A small autoregressive pixel model, trained from scratch: trained on retinal OCT scans (Kermany 2017).
Rows from block 2, named by matrix and row number. Rows with one number belong to one attention dimension. Each number is 128 + 24 x the weight over its row's rms, rounded and kept within 0 to 255. All counts start at 0. After the name is the row's rms in percent of the matrix's.
# v: attention query, key and value (stacked) (model.blocks.2.attn.qkv.weight, 384x128, the v third), inputs 43-85
# proj: attention output (model.blocks.2.attn.proj.weight, 128x128, transposed), outputs 43-85
v.49 103 [167 135 118 143 150 130 143 102 144 113  66 113 123 117 171 133 131 137 102  99  94 181 118 135 124 117 116 134 132  85 125 156 124 120 114 168 152  84  71 137 127 124  92]
proj.49 096 [ 85 130 109 150 148 135 117 140 131 121 153 133 160  79 108 161 119 121 152 133 141 108 145 125  98 145 111 122 171 149 114  91 156 122 119 104 111 137 167 127 136 132 190]
v.50 103 [136 137 149 135  91 116 108 156  72  98 106 162 137 115 102 113 105 145  96 110 137 130 131 140 136  92 118 125 117 123 123 128 114 129 114 145  82 121 132 131 163  88 144]
proj.50 096 [ 99 119  96 135 143 178 153  99 163 147 129  66 140 150 129 122 142 118 115 143 105 156 118 134 133 114 155 135 167 116 157 102  96 105 151  94 111 140 112 122  97 131 125]
v.51 105 [ 88 108 147  98 136  84 128 128 154 133 103 116  96 112 117 148 156 135 151 179 170  87 147 123 145 153 108 130 135  78 127 124 125  72 119 126  60 129  94 127 130 130 122]
proj.51 095 [150 169 112 169 114 143 118 148 121 151 120 154 143 168 146 102 122 131 127  77  61 142 108 144  92  83 103 131 130 189 138 134 164 166 157 112 188 159 176 113 116 158 126]
v.52 109 [134 154 129 137 127 104 165 108  98 136 134 104 113 117 107  92 142 126 137 186 157 170 146 152 130 104 113 124  95 161 187 120 152 126 135 105 126 137 123 115 135  94 148]
proj.52 098 [140 122 151 114 108 168 115 185 124 138 124 167 142 128 145 155 118 109 107  87 119 129 121 109 133 138 133 146 138 109  60 126 109 128 169 147 122 131 107 126 117 144 113]
v.53 097 [123 139 169 152 156 117 121 112 150 104 121 145 111 128  83 124 137 152 152 155 100 144 160  66 121  95 146 132  95 122  79 176 170 108 161 136 118 118  99 134 170 146 128]
proj.53 089 [184 100  80 168 120 125 118 173 140 126 104 188 145 145 123 109 140 149  90 142 170 110  85 160 102 132 105 140 132 129 132 166 134  88  91 104 140 177 165 126 103 104 125]
v.54 109 [138 138 134 106 102 150 121 126 132 142 111 108 137 142 141 121 138 137 134  84 116  86 131 129 148 139 104 148 121  94 138 160 149 123 127 139 165 140 155 154  97 109  90]
proj.54 098 [117 125 105 146 144 131 159 163 150 142 164 138 110 136  97 139 104 124 104 154 131 143  92 123  99 110 129 110 150 154 128 119 113  99 125 100 130 129 100 100 166 144 139]
v.55 105 [144  87 146  93  78 112 127 148 137  78 147 171 116 113 138 114 175 119 122 135 133 138 142 138 185 138 126 124 112 118 153 113 135  84  99 124 128 129 106 138 134 132 132]
proj.55 091 [118 153 111 107 130 107 122 141 131 165 172 160  95 169 146 120 145 113 120  89 119 118 118 140  72 149 127 142 115 135 131 121 101 135 158 121 106 137 151 118 105 106 184]
v.56 099 [114 109  93  98 121 115 141 139 156 144 139 118 146 118 117 149  97 114 157 154 144 151 112 142 115 114  92 111 139  78 179 105 123 105 105 100 155 173 146  99 145 106 152]
proj.56 093 [119 119 138 150 129 142  67 111 122 110  68 149 114 124 166 141 104 125 119 124 158 116 163  92 107 119 169 111 110 129 113 108 153 144 112 133 123 143 114 135 177 152 137]
v.57 113 [128 112 127 112 116 171 136 112 114 119 153 167 112 183  98 155  99 167 121 134 115 143 170 142 123 101 112 143 123 128 132 109 180 109  68 111 170 136 122  96 126 120 116]
proj.57 098 [151 129 154 161 113 112 124  91 147 148 123 109 161  93 129 117 126 149 126 136 137 101 108 140 105 133 169  90 110 103  91 114 103 121 155 142 101 143 147 147 122 139 183]
v.58 107 [107 117  85 122 124 135  85 138 150 108 158 101 130 131 129  92 131 127 115 109 145 118 108  77 139 103 119 102 130 106 122  92  89 110 175 117 171 169 106 159 120 116 101]
proj.58 096 [139 138 128 174 121 111 144 132 124 132 121 190 128 112 120 144 142  88 120 106 119 153 173 161 150 149 151 132 130 134  97 151 138 101 109 129  98 107 162  94 123 136 132]
v.59 103 [ 93 155 119 118 122 129 133 145 127 102 102 106 123 105 139 124 136 167  82 152 138 150 139 109 144 134 127 126  69 152 121 136 157 127 138 120 154 110 153 135 128 139  76]
proj.59 091 [161 137 143 135  90 121  97 119 136 162 125  97 138 125  92 147 137 123 141 138 110 124 115 150 132 105  69 170 145 140 111 106 104 119 115 125 141 115 118 104 129 134 156]
v.60 105 [163 122 106 132  91 140 139 121 107 145 186 149 100 136 189 109 124 133 119 126 124  98 125 108 150 148  87 154 143 115 112 128 121 111 108 143 114 155 183 156 127 148 101]
proj.60 091 [105 135 150 131 172 109 138 158 143  99  90 148 125 138  83 147 161 119 184 119 136 159 153 168 147 123 144 125  96 141 139 111  98 113 130 129  99 127 127 132 140 119 140]
v.61 106 [114 155  91 134 102 115 162 106 129 131 139 117 129 160 142 114 141 114 136 120 110 121  89 137 121 149 158 111  88 126 131  87 160 145 144 155 128 158 110  90 130 126 177]
proj.61 100 [110 120 185 110 102 140 139 129 160 125 130 143 121 106 149 155 117 157 117 103 124 114 167 141 147 130 110 134 170 147 104 172 102 118 148  75 135 119 147 149 155 131 124]
v.62 106 [123 160 120  78 154 101 146 181  80 117 115 113 134 138 147 121 157  86 117 135 127 117 103 110 121 133 130 125 152 125  75 113 101 145 113 140 106 121 156 169 126 111 128]
proj.62 097 [106 167 135 160 124 146 140  92 149 132 135 134 145 129 149 157 113 121 136 130 114 138 134 151 164 139 141 142 111 121 132 144 148 135 162 105 152 118 101  69 103 129 151]
v.63 107 [ 82 159 127 116 119  93 110 155 102 113 159 126 131 135  97 151 127 136 123 162 119 138 108 133  93 154  95  87 121 171 102 139 128 141  93  86 121 146 136  93 141 111 156]
proj.63 094 [127 103 130 119 140 122 143  85 136 152 116 143 134 140 141 121 143  95 147 129 135 134 104  92 123  87 112 148 162  69 147 152 150 114 147 157 116 106 100 165 116 153 143]
v.64 103 [ 99 107 113 147 118 172 152 140 133 110 160  91 104  98 155 142  96  89  67 129 142  93 128 115 147 100 120 150 143 113 119 115 145 164 166 122 130 113  98 155 120 109 102]
proj.64 107 [164 145 137 119 144 127 145 132 109 173 117 112 132 182 115 122 148 156 142 168 132  88 165 151 105 149 172 120 117 142 184 128 117 109 113 133 141 101 130  95 144 123 152]
v.65 104 [140 113 147 173 134 130 126 122 155 117 118 112 133 135 205 102 147 127 107 117 130 112 107 131 159 119 154  81 133  98 102 124 127 142 128 157 134  92 124 123 173 104 141]
proj.65 109 [133  95 127 144 128 141  96 166 116 162 107 102 107 154  97 149 130 162 148 105 113  67 133 137 105  94 133 189 140 104 120 141 117  76 155 131 129 150 154 135 157 138 163]
v.66 102 [169 129  53 170 133 137 144 103 133 126 187 101 140 143 138 143 127 161 113 162  86 124 111 140  86 130 133 164 144 110  76 136 145 137 134 118 163 121  41 133 117 145 130]
proj.66 110 [ 65 103 126 117 107 139 138 158 112 154  90 135 114 161 148 133 144 131 123  78 123 106 141 150 127 184 136  97 106 152 162 119 140 175 101 170 120 146 156 113 130 129 146]
v.67 092 [ 90  77 128 167 117 128 122 141 180 168 124 140 151 112 123 165 127 126 101 120 139 167 119 109 168 156 163 140 127 124 154 104  97 115 134 111 114 108 134 122 115 140 122]
proj.67 097 [136 122 170 105 114 160 121 148 118 119 129 126 114 119 135  93 145 149 184 134 107 108 172 123 150 169 160  98  80 145 125  76 122 125 139 142 133 145 137 133 115 142 116]
v.68 101 [132 137 129 104 115 138 116 106 158 112 156 137 139 101 132  98 128 156 115 128 160 111 127 143 106 142 136  76 106 140 116 118 139 108 110 126 113 160 167 133 125  90 107]
proj.68 102 [133 124 157 143 152 112 136  99 131 139 108 145  86 135  85 134 121 125 104 131 132 114  81 101 129 104 135 168 126 157 112 143  83 125 123 130 136 128 123 123 136  77 110]
v.69 092 [165 125 126 151  93 140 133 109  93 120 137 124 143  90 132 149 135 113 107  79 112 149 146 126 142 120 167 138 168 133 116 161 128 115 128  85 141 123 131 130 133 114 118]
proj.69 102 [137 150 117 137  61 143 175 129 154 122 175 170 151 113 104 146 135 157 106 175 136 110 139 147 156 125  89 133 129 146 160 134 111 120 108 109 124 126 152 129 133 108 119]
v.70 103 [136  94 102 153 103 131 139 145 122 130 143  94 161 112 113 109 120 133 133 148 123 112  91 108 166 108 137  93 135 188 134 140 125  97 130 114  90 142 169 133 117 177 109]
proj.70 100 [130 121 119 183 160 168 116 156 107 142 152 130 136 181 117 119 113  96 137 139 145 128 132 157 100 128 115 160 144 142 152 122 102 106 133 144 162 150 104 137 163 138 119]
v.71 104 [109 126 131 112 104 104 127 112 113 118 106 113 134 128  92 102 166 141 110 114 117  98 112 151 101 129 132 133 109 136 129  98  98 140 148 121 127 141 158 110 131 166 100]
proj.71 104 [119 160 145 200 137 114 147 184 132 180 150 179 101  73 152 144 133 101  77 142 142 109 168 122 138 141 159 133  99 136 118 131 165 159 150 132 117 124 121 105 120 104 141]
v.72 101 [154 136 126  97 147  96 159 125 134  92 172 108 139 139 117  86 135 121  97 143  77 159 123  98 118  74 133 169 101 113 116 165 129 117 154 128 145 132 104 159 176 119 159]
proj.72 106 [126 126  92 115 146 138 136 159 100 135 114 161 137 138 139 141 132 138 132 104 176  97 115 126 158 157 105 156 127 130 124 101 171 122 123 158 136 131 110 151  94 123  89]
v.73 095 [129 129  95 139 127 120 144 140 100 135  87 141 138 101 108 162 102 118 113  94 150 111 124 157  93 120 132 170 115 131 104 137 107 113 148 165 109 104 115 123 139 149 176]
proj.73 098 [137 123  94 118 113 115 104 158 120 129 140 107 172 139 135  83 164 129 116 171  91  98 128 109 122 142  97 133 111 145 120 121 148 187 151 100 142 167 154 135 106  89 146]
v.74 108 [ 89 160 148 149 118 133 113  93 141 102 129 113 128  87 121 102 124 201 130 104 118 104 116 166 116 103 118 112 132 104 161 173  96 102 127  96 133 138  93 145 143 146 147]
proj.74 102 [112 134 125  59 138 138 153 109 109 137  98 132 157 129 127 150 140 110 125 133 123 149 106 139  99 130 175 145 105 110  68 139 161 158 178 116 124 119 113 141 123 103 166]
v.75 096 [159 114 136 160 122  98 114 125  95 123 124 160 146 142  89 106 138  87 144 122 132 137 104  90 137 102 127 124 156 154 129 147  74 154 115 145 107 151 121 101 147 118 122]
proj.75 096 [139  93 146 152 132 154 143 135 129 153 101 137 117 148 154 133  99 124 149 141 134  92 168 151 143 119  69 152 106  97 102 126 147 137  97 100 121 124 153 152 159 152 148]
v.76 100 [116 154 177 128 117 165 153 148 102 102  97  71 154  93 131  71 156 156 179  59 152 107 142 108 108 121 141 134 160 122 153 126 119 140  92 145 126 147 100 110  77 147 165]
proj.76 116 [119 136  83 101 138 132 138 140 157 175 192 119 112 101 130 159 149  89  79 150 137 123 118 161  83 110 120 119 128 159  92 101 144  90 127  70 154 146 123 123 139 130 117]
v.77 099 [ 95  90 116 144 140 175 123 155 148 133 164 143 124 153 174 117 166 103 169 114 163 137  75 116 144  99 133 120 148 146 133 114 124 110 151 113 112 164 153 124 135 127 159]
proj.77 107 [158 132  86 155 156 131 162 156 112 112 123  95 140 144 137 149 107  96 127 162  76 117 174 122 157 141 103 173 101 104  78 125 122 131 107 128 104 132 101 134 164 192 134]
v.78 097 [146 104 109 126 110 151 105 139 138 168 133 118 112 190  97 156 100  79 135 111 124  97 112 143 123 148 178 163 129 131 144 131  88 118 106  77 105 162 102 139 130 118 118]
proj.78 097 [111 153 105 143 117 121 147 124 129 123 104 118 131 150 148 117 114  84 133  91 105 136 182 112 177 125 156  96 104 150 120 120 147  99 113 119 116 145 148 158 106 115 127]
v.79 096 [130 125 123 141 159 101 138 105 121 135  92 115 101 160  82 121 142 128 104 161 117 146 132 149 166 133 159 152 176 161 146 142  93 119 136 135 148 117 160 128 164 143 127]
proj.79 099 [120 137 159 150 129 136 110 111 163 141 130 128 132 108 148 174 134 154  86 186 139 137 129 110 129  85 111 107 108 158 132 115 155 100 149 167 112 177 138 152 140  92 117]
v.80 097 [126 137 129 107  83 110 166 133  88 119 131 100 121 174 106 154 136 157 150 133 138 148 119 118 174 132 180 137 109  92 101 127 127 124 157 134 105 142 153 137 155 114 124]
proj.80 099 [118 133 145  90 127 138  89 149 166 145 153 117 140 101 151 129  80  82 119 135 134  86 114  98 130 112 142 113 123  77 178 141 112 148 123 135 117 140 152 144 124 166 118]
v.81 098 [166 106 127 113 154 145  94 113 142 134 122 158 114 105 159  97 183 140 146 119 130 149 138 136 146  74 136 156 139 135 138 139 102 138 150 122 138 122 132 101  75 128 132]
proj.81 102 [127 127 109 100 161  85 158 132 114 116 100 110  83 125 115 101 143 105 132 122 142  83 164 127 122 143 153 137 140 175 128 141 133 130 178 155 123 120 122 197 126 127 121]
v.82 093 [117 121  89 161 107 122 117 116 178 139 129 124 104 146 148 103 145  98  81 151 117 162 122 114 119 137 119 128 137 144 136 119 140 117 115 116 102 114 147  99 125 115 127]
proj.82 100 [122 146 118 151 130 190  90 116 102 142 113 131 182 126 107 151 105 152 141 144  72 129  98 132 141 144 131 136 103  76 145 143 115  97 131  93 151 154 136 119 117 133 149]
v.83 090 [100  90 127 126  84 107 141 125 128 150 134 159 133 110  83 151 125 107 192 130 218 129 145 118 112  71 151 106 139 117 153 125 112 128 111 140 120 134  86 103 147 103 114]
proj.83 101 [107 126  96  74 102 135 156 127  99  95 162  87 130 135 118  77 150 139 101 142  74 153 137 160 125 133 134 133 114 131 124 126 113  70 140 145 140 120 129 142 127 168  99]
v.84 099 [125 121 120 144 147 132 143 160 110 126 153 123 168 142 136 118 191 134 147 123 128 144 101 118  74 168 131 115  81  88  97 116 122 163 110 114 120 138 113 107 167 123  99]
proj.84 106 [137 142 145 140 121 157 107  85 148 135 135 180 106  89 119 120 122 131 142 129 174 118 136 139 135 111 121 122 119 126 112 128 131 126 157 156 136 113 138 151 103 113 169]