{"model": "autoregressive pixel model", "fused_qkv": true, "beta2": 0.99, "max_precond_dim": 1024, "epochs": 149.8, "warmup_steps": 570}
Rows from block 3, named by matrix and row number. Rows with one number belong to one attention dimension. Each number is 128 + 24 x the weight over its row's rms, rounded and kept within 0 to 255. All counts start at 0. After the name is the row's rms in percent of the matrix's.
# q: attention query, key and value (stacked) (model.blocks.3.attn.qkv.weight, 384x128, the q third), inputs 0-127
# k: attention query, key and value (stacked) (model.blocks.3.attn.qkv.weight, 384x128, the k third), inputs 0-127
q.79 098 [128 166 114 122 118 120 111 135 126 144 152  85 159 105  96 128 103 155  80 142 154 171 112 136 120  90 100 129 128 131 116 149 142 120 122 103 126 116 104 130 142 130 127 150 105 131 133 154  74 120  82 128 158 119  94 133 105 154 157 143  81 163 123 135 132 115 130 126 135 121 146 145 194 123 130 138 108 110 159 125 118 113 118  98 134  90 156 128 177 115  84  95 135  69 112 159 202 138 146 126 128 145  80 105 122 151 101 136 101 123 167 131 122 148 136 125 150 152 119 100 156 133 145  96 169 125 137 111]
q.80 109 [149  98 137 157  81 107 121 126 108 122  96 124 117 100 146 138 167 121 126 144 107 134 127 141 116 119 121 126 109 134 116 126 148  97 136  84 135  82 132 127 133 148 125 126 115 164 107 156 139 131 112 128 128  97 173 110  92 112 106 115 138 128 134 111  91 126 134 123 118 170 116 172 133 115 137 119 197 110 182  73  95 126  98 145  91 149 146 106 165  89 134 135  63 179  81 153 116 130 135 131 121 125  98 122 131 144 105 120 101  87 133 183 123 110 129 119 122 144  93 120 150 125 129 169 145 143 101 110]
q.81 111 [160 169 157 149 135 108 154 113 134 109  82 136 116 145 167 122 132 122 132 106 125 107 131 124 153 101 121 166 119 131 147 138 113 150 125 191 113 132 146 115 132  81 139 152 121 113 173  86 118 120  86 100 139 139 112 125 111 101 143 149 112  99 155 138 118 148 137 136  94 164 177 180 125 121 145 123 140 104 163 150 142 120 108 111 149 129 115 169 147 133 118  95 147 114  97 133  91 140 110 127 121 103 109 149 126 144 137 150 112 157 115 126 103  66 117 196  87  86 122 146 176 133 136 152 115 160 134 140]
q.82 103 [154 141 128 137 114 137 130 107 115 132 145 158 119 100 137 138 124 120  94 129 124 143  92 109 129 145 130 103 137 156 123 145  88  83 170 149 153 128 136 135 124 108 122  98  94 145 124 155 118 137  93 131 103 147 160  61 163 157 120 114 103 109 135 115  86 157 139 122  92 126 102 141 161 169 146  96 136 121 125 159  60 121 150 159 126 127 124  94 126 126  66  65 125 109 125 126 142 118 168 131 146 156 163 164 164 126 114 136 104 172 141 124 122 129 144 124  95  90 117 159 130 127 128 147 152 137  83 107]
q.83 109 [120 163 143 133 136  95 117 126 188 127 148 158 136 137 168  80 132 128 159 159  90 133 134 173 117 165 158  69  93 109 109 139 118  93 107 139  91 149 123 142 139 122 124 157 147 118 141 144 101  88 142 175 109  93 117 102 119 122 106  84 129 104  85 100 117 145 118 145 120 143 116 140 163 141 160 132  89 119  89 112 158 126 132 125  91 121 104 140 127 113 176 134 147 123 107 127 125 125 110 150 151 156  83  98 115 176 152 147 150 155 104 164 141 124 137 130 114 157 105 157 116 115 119 111 148 106 131 110]
q.84 109 [166 103 162 129 146 103 128 124 105 125 122 143 170 109  84 130 110 145 150 126  97 115 136 139  57 126 180 163 102 129 135 129 134 129 143 104 136  79 105 147 134 136 152 137 176 122 123 123 114 174 103 117 141 127 143 101 123 135 147 138 124 148 149 151  76 143 123 178 152  99 121 145 137 180 109 162 138 141 139 134 116 151 165 113 144 105 115 135 138 108 140 134 147 108 155 101 108 103 156 145 123 143 132 109  99 126 110 129 142 186 128 154 154  92 118 146  95 169 153  75 130 104 145 147 106 133  82 150]
q.85 109 [ 86 114 122 147 109 149 101 143 135  92 109 115 132 150 118 149 116 120 138 128 107  94 116 214 137 136 106 108 102 162 111 119 113 174 138 135 122 124 146 167 113 174 125 127 105 123  87 118 134 122  78 107 158 111 121 157 118 113 114 109 159 106 168 104 127 135  81 119 160 129 137 103 126 137 118 114 128 105 147 108 127 124 163 130 165 119 118 144 146 112  85 107 126 160 122 143 164 132 114 131 149 179 152  68 119 183 129 162 125 129  73  80 147 118 157 147 159 129 141 121 136 142 128 134 108 110 112 133]
q.86 104 [145 150 171 107  97 126 105  95  91 113 132 111 168 164 140 110  77 124 150 126 103 125  89 120 123 167  95 146  99  81 143 144  81 141 125 106  97 144 100 136 139 130 112 106 108 148 121 158 128 157 114 142 128 108 118 117 183 132 161 146 108 110 121 112 170  88 151 104 133 113 106 171 140 115 126 156 117 137 115 139 115 156 101 149 136 180 130 121 146  93  91 119 147 131  92 138 165 151 154 150 100 122 149 147 104 189 107 139 150 110 126 113 152 137 112 175  97 126 127 144  98 144 132  95 128 150 135 124]
q.87 100 [144 145 122 133 138 113 143 141 134 121 137 130 136 136 148 148 106 117 131 123 148  96 155 118 127  70 127 143  96 159 130 124  65 125 120  82 109 106 121 123 154 114  81 168 157 134 154 101 105 154 131  89 107 174 136 113 132 156 117 145 118 107  92 118 109  96 137 137 131 108 100 115 130  89 131 108 106 115 112 118  96 116 144 131 120  88  79 136 112 154 136 157 119 126 110  94  97 169 117  97 141 132 137 127 135  83  98 122  65 101  88 141 132 127 109 155 170 133 105 139 109 152 153  68 135 157 127  84]
q.88 112 [104 109 100 140 113 141  93 118 129 132 139 130 110  66 164 128 115 157 125 102 134 108 102 160 128 170 119 113 123 191 132  72 122 103 135 124  78 115 142 180 148 108 103 127 159 134 143 156 113 156 159 125 186 151 123 188 174 114 159 127 175 122  89 125 141 134 119 124 128 152 142 141 108 128 154 140 110 104 157 127 129 160 137 148 128 133 147 148 149 107 141 144 134 140 126 149 122 128 112 132 124 143  88 162 151 123 116 145 103  99 142 129  83 125 138 148 145  94 146 104  71 109  86 130 122 146 143 131]
q.89 095 [103 147  92 114 125 155 145 124 154  84 132  74 131 154 127 112 134 139 153 132 130 130 137 150 138 132 125 140 147 140 102 124 147 109 174  69  88 133  79 100 117 118 144  99  93 121 151 135 127 134 111 123 143 144 134 135 140 153 162 147  94 174 148 121  92 105 146 109 128 129 101 131 139 131 106 132 139 168 151 135 180 126 141  73 119 109 154 128 139 114 131 112 169 131 136 105  98 171 112 134 111 184 107 166 153 125 197 117 176  87 120 120  85 105 104 136 133 101 132 117 119 113 137 129 154 120 131 102]
q.90 110 [120 176 105  62 106 126 173 142 161 138 135 165 118 131 124 123 114 141  93 123 130 125 111  97 138 123  89 121  73 107 117 137 128 105  93 133 124 154 143 126 111 137 163 133  88 131  95 145 142 139 125 153 105 134 120 136 126 125 112 113 116 113  68 158  84 158 145 111 145 126 134 166 132 154 136 157 111 138  99 112 106 106 188 125 161 100  95 159 161 118 144 120  95 151 120 146  87 128  94 141  66 142 115 141 104 147  99  81 113 152 115 162 124 132 118  94 109 111 133 116  91 111 141 125 114 145 115 143]
q.91 109 [156 114 113  99 114 133  78 137 112 123 122 160 136 105 120 137 109 126 116 111 111 133 119 172 138 110 106 155 113  79  83 128 100 130 150 156 145 118 149 122 107 121 125  80 139 133 143 116  95 149 126  87  70 109  98 151 138 145 131 178 138 128 161 124 155 124 106 115 168 123 143 106 168 142 112 115 119 151 120 149 129 190 131 103 135 105 100 105 122 103 116 124  95 155 143 121 146 132 150 136 118 126  85 135 141 137 129 149 149  69 125 176 134 121  75 114 157  53 126 133 147 131 127 162 144 130 127  94]
k.79 098 [141 120 108 136 131 123 118 175 122 140 103 117 120 134 148 111 179 140 136 144 151 148 130 179 149 121 142 141 126 135 135 126 120 134 120 138 110  78 101 138  72 163 120 150 138 110  96 110  82 128 121 112 117 164 139 139 109 117 129 141 142 152 124 161 122 129 119 146 110  84 142  30 145 107 103 130 116 137 142 115 148 199 107 122 127 101 129 147 102 158 111 141 124 102 142 158 171 102 117  99 169 132 153 122 145 174  94 133 104 131 105  92 134 153 136 110 114 138 149 144 133 154 132 158 140 103 139 176]
k.80 105 [108 135 119 122 148 141  84 144 142 127 103 107 164 133  99 142 111 109 121 172 141 135 137 115 166 100 143 179 121 119 130  82 106 124 146 126 149  81 130 100 122 129  88 114 152 116 128 117  77 118 124 144 133 112 117 132 102 143 127 110 120 110 121 126 105  95 129  87 140 138 169 165 115 114 108 118 145 139 179 143  97 133 120 146 144 125 119 102 125 163 113 146 131 132 110  83  95 118 132 144  97 129 123 171 140 150 162 155 113 200 108 132 135 130  54 107 134 147 137 108 163 126  70  98  95 113 123 150]
k.81 105 [123  72 164 133 119 117 162 116 107 136 113 114  88 118 126  51 109  70 140 139 111  90 159  97 161 128  85 136 114 129 130 172 177 122 128 126 107 118 154 123 130 123 101 138 136 116 127 131 114 108 112 125 120 186 111 112 120 116 142 122 111 157 140 126 102 136 161 137  84 158 183 147 150 173  67 132 158 136 143 140 110 113 128 127 105 161 164 124 105 122 116 121 118 168 125 156 121 100 154 120 102 105 154 126 110  91 107 102 107 169 117 152 117 132 152 131 116 124 145 137 129 102 118 159 116 138 136 145]
k.82 104 [150 140 160 128 114 110 117 186  93  71 145 113  98 113 111 122 120  89 144 122 182 165 104 150 162 106 130 114 170 144 110  78 121 125 153 140 152 118 136  89 126 127 140  89 140 122 140 122 131 139  82 131 136 122  96 154 110 127 135 120  95 147 119 130 142 144 133 132 111 109 102 156 125 122 101  98 205 134 105 126 116 140 128 126 146 119 157 117 132 113 119 130 127 135 115 142 151 128 144 189 141 102  86 143 154 144 172 130 121 123 105 121 151 149 143 101 121 191 138 136 161  76 135 142 146 159 159 132]
k.83 112 [ 86 119 114 161 164 115  93  72 166 149 141 123 127 166 121 138 111 153 115 153 103 104 145 155 113 130  97 134 124 144  79 117 104 111  93  79 136 120 140 160 123 142 151 128 114 140 117 153  78 150 104 155 103 145 122 140 135 140 121 102 137 121 130 121 131 119 131 108 159 170  98 152 120 138 153 152 155  90 106 146 150 125 124 132 157 160 153 131 101 167 104 140 115 133 113 111 174 140 146 140 161 150 115 143 109 153 161 118 144 106  69 120 163 139 181 167 121  94 106 145 146 131 138 161 162 126 151  92]
k.84 110 [103 119 148  81 149 127 134 115 170 116 110 147 159 110 145 144  99 119 129 109 116 114 158 109 159  88 151  74 133  82 168 105 155 115 146 133 152 123  97 107 122 133 101 111 134 111  92 181 126 200 119 169 105 144 141 113 138 139 141 139 122 172 142 129 157 139 172 156 137 117 142 135 129 136 117 105 140 166  83 134 115 108 173 114  99 132 123  97 113 138 152  78 113  94 141 107 146 138 121 132 134 135 119 115 130 129 124 163 147 103 156 100 125 113 160 113 146 116 150 156 180 125 128 118 100 111 156  88]
k.85 103 [121 130 134 112 164 118 113  97 166  94 125 116 120 143 158 191 158 105 170 110 120 140 137 173 114 127 102 141  86 147 195 120  90 113 146 157 127 135  90 146 149 143 124 118 163  98 130 126 127 152 126  99 153 136 122 166 137 110  61 131 139 107 126 119 121 133 141 114 167 128 154 113 149 113  76 103 159 104  86 142 135 112 111 104 141 174 118 141 101 112 151 118 133 157 160 118 113 136 129 121  77 119 167 120 137 132 145  82 144 118 150 124 154 167 108 146 127 109 149 149 109 129 104 125 115 141  89 132]
k.86 098 [118 125 127 115 166 114 156 129 138 143 127 142 140 105 142 131 131  68 146  81  94 152 130 153 134 143 125 138 125  97 122 187 112 157 112 161 116  96  69 116 140 154 144 126 135 159 158 151 113 132  99 160 108 124 127 154  99 116 153 132 106 124 100 132 117 115  92  83 105  88  96 126 111 107 148  74 120 167 115 145 127 171 151 116 133 145 137 190 106 148  76 131 121 150 127 119 119 124 122 130 114 117 138 150 181 130 109 107 138  99 113 164 156 118 141 114 158 161  80 129 127 142 112 128 143 124  85 116]
k.87 101 [111 166 107 108 154 117 145 122 147 120 131 124 123 136 163 138 144 112 161 146 175 127 120 112 189 134 107 142 164 169 119 123 117 142  83 152 117 172 104 106 132 126 154 150  84 134  87 153 123 103  81 118 174 134 161  93 176 164 171 109 120 114 141 122  80 150 116 137 122 101 168 141 124 118 126 101 135 125 113 101 115  56 168 142 141 121 144 121 134 113 134 123  95 110 130 114 154 118 174 117 141 125 162 113  84 125 125 114 115 152 121 157 153 128 115 140 125 107 108 125 143 108 130  95 155 161 124 135]
k.88 107 [ 89 128 128  93  89 126 120 121 117 103 137  95 143 144 127 114 159 110  94 122 169 154  92 156 111 135  74  79 114  93 141 133 122 102 126 150 111 126 114 131  96  96 115 124 112 171 151 103  88  72 117 109 105  90 124 141 124 138 126 102 136 107  95 147 131 118 103 107 129 136 106 154 157 154 149 135  96  90 178  87 120 127 127 120 157 157 155 123 119 108 112  93 113 186 119 117 154 126 157 125 124 154 124 125 104 132 105 108  93 120 142 125 125 158  90 121 136 102 147 187 141  92 126  96 141 116 101 119]
k.89 101 [114 139 156 150 138 173 138 117 113 111 157 135 121 100 151 128 125 118 152 127 159 118  91 121 106 110  95  99  83  77 151 132 146 124  70 109 127 109 117 139 138 101 132 145  99 125 160 138 150 149 192 153 133 145 125 122 150 100 101 127 149 173 123 113  95 125 119  93 119  86 141 117 117 124 150 151  98 114 156 128 108 127 123 117 182 114 136 134 120 110 133 106 157 118  83 135 133 150 168 159  86 101 154 143 143 140  98 170 125 104 108  99 117 124 165  94  79 179 150  97 129 145 137 107 139 104 141 125]
k.90 102 [109 120 126 115 133 174 157 122 153  95 132 130 131 131 108  88 119  94  97 124 135 129 122  92 127 155 159 112 143 141  93 135 150 132 108 125 155 123 107 166 148 166 150 142 170 149  85 146 151 137 152 168  98 142 135 118 155  91 122  94  95  81 133 140 155 151 148 150 167 108 152 123 116 143 174 129 149  79 114 144 115 137 168 131  98 134 133 133 147 152  78 104 136 166 114 176 152 154 118 163 120 123 107 140 101 126 119 161  99 128 105 110 163 127 103 117 115 154 150 130 142 172 149  78 156 124 128 151]
k.91 102 [143 164 148 111 106 133 140 109 154 121 139 137 150 107 167 157 144  84 119 109 122 170 169  91 128 133 113 124 118 130 150 118 129 124 132 135 168 107 114 105 133 160 140 154 125 146 133 171 108  97 160 109 125  86  77 137 113 126 143 120 117 152 156  99 152 133 143  95  80 125 146 173 147  95 115 127 119 114 100 140 129 145 105 143 169 142 116 114 126 156 110 105 128 134 146 131 127 104 118 129  94  86 150 141 153 146 154 169 141 146 171 151  69 196  95 145 105 131 152 157 132 159 159 147 113 136 147 165]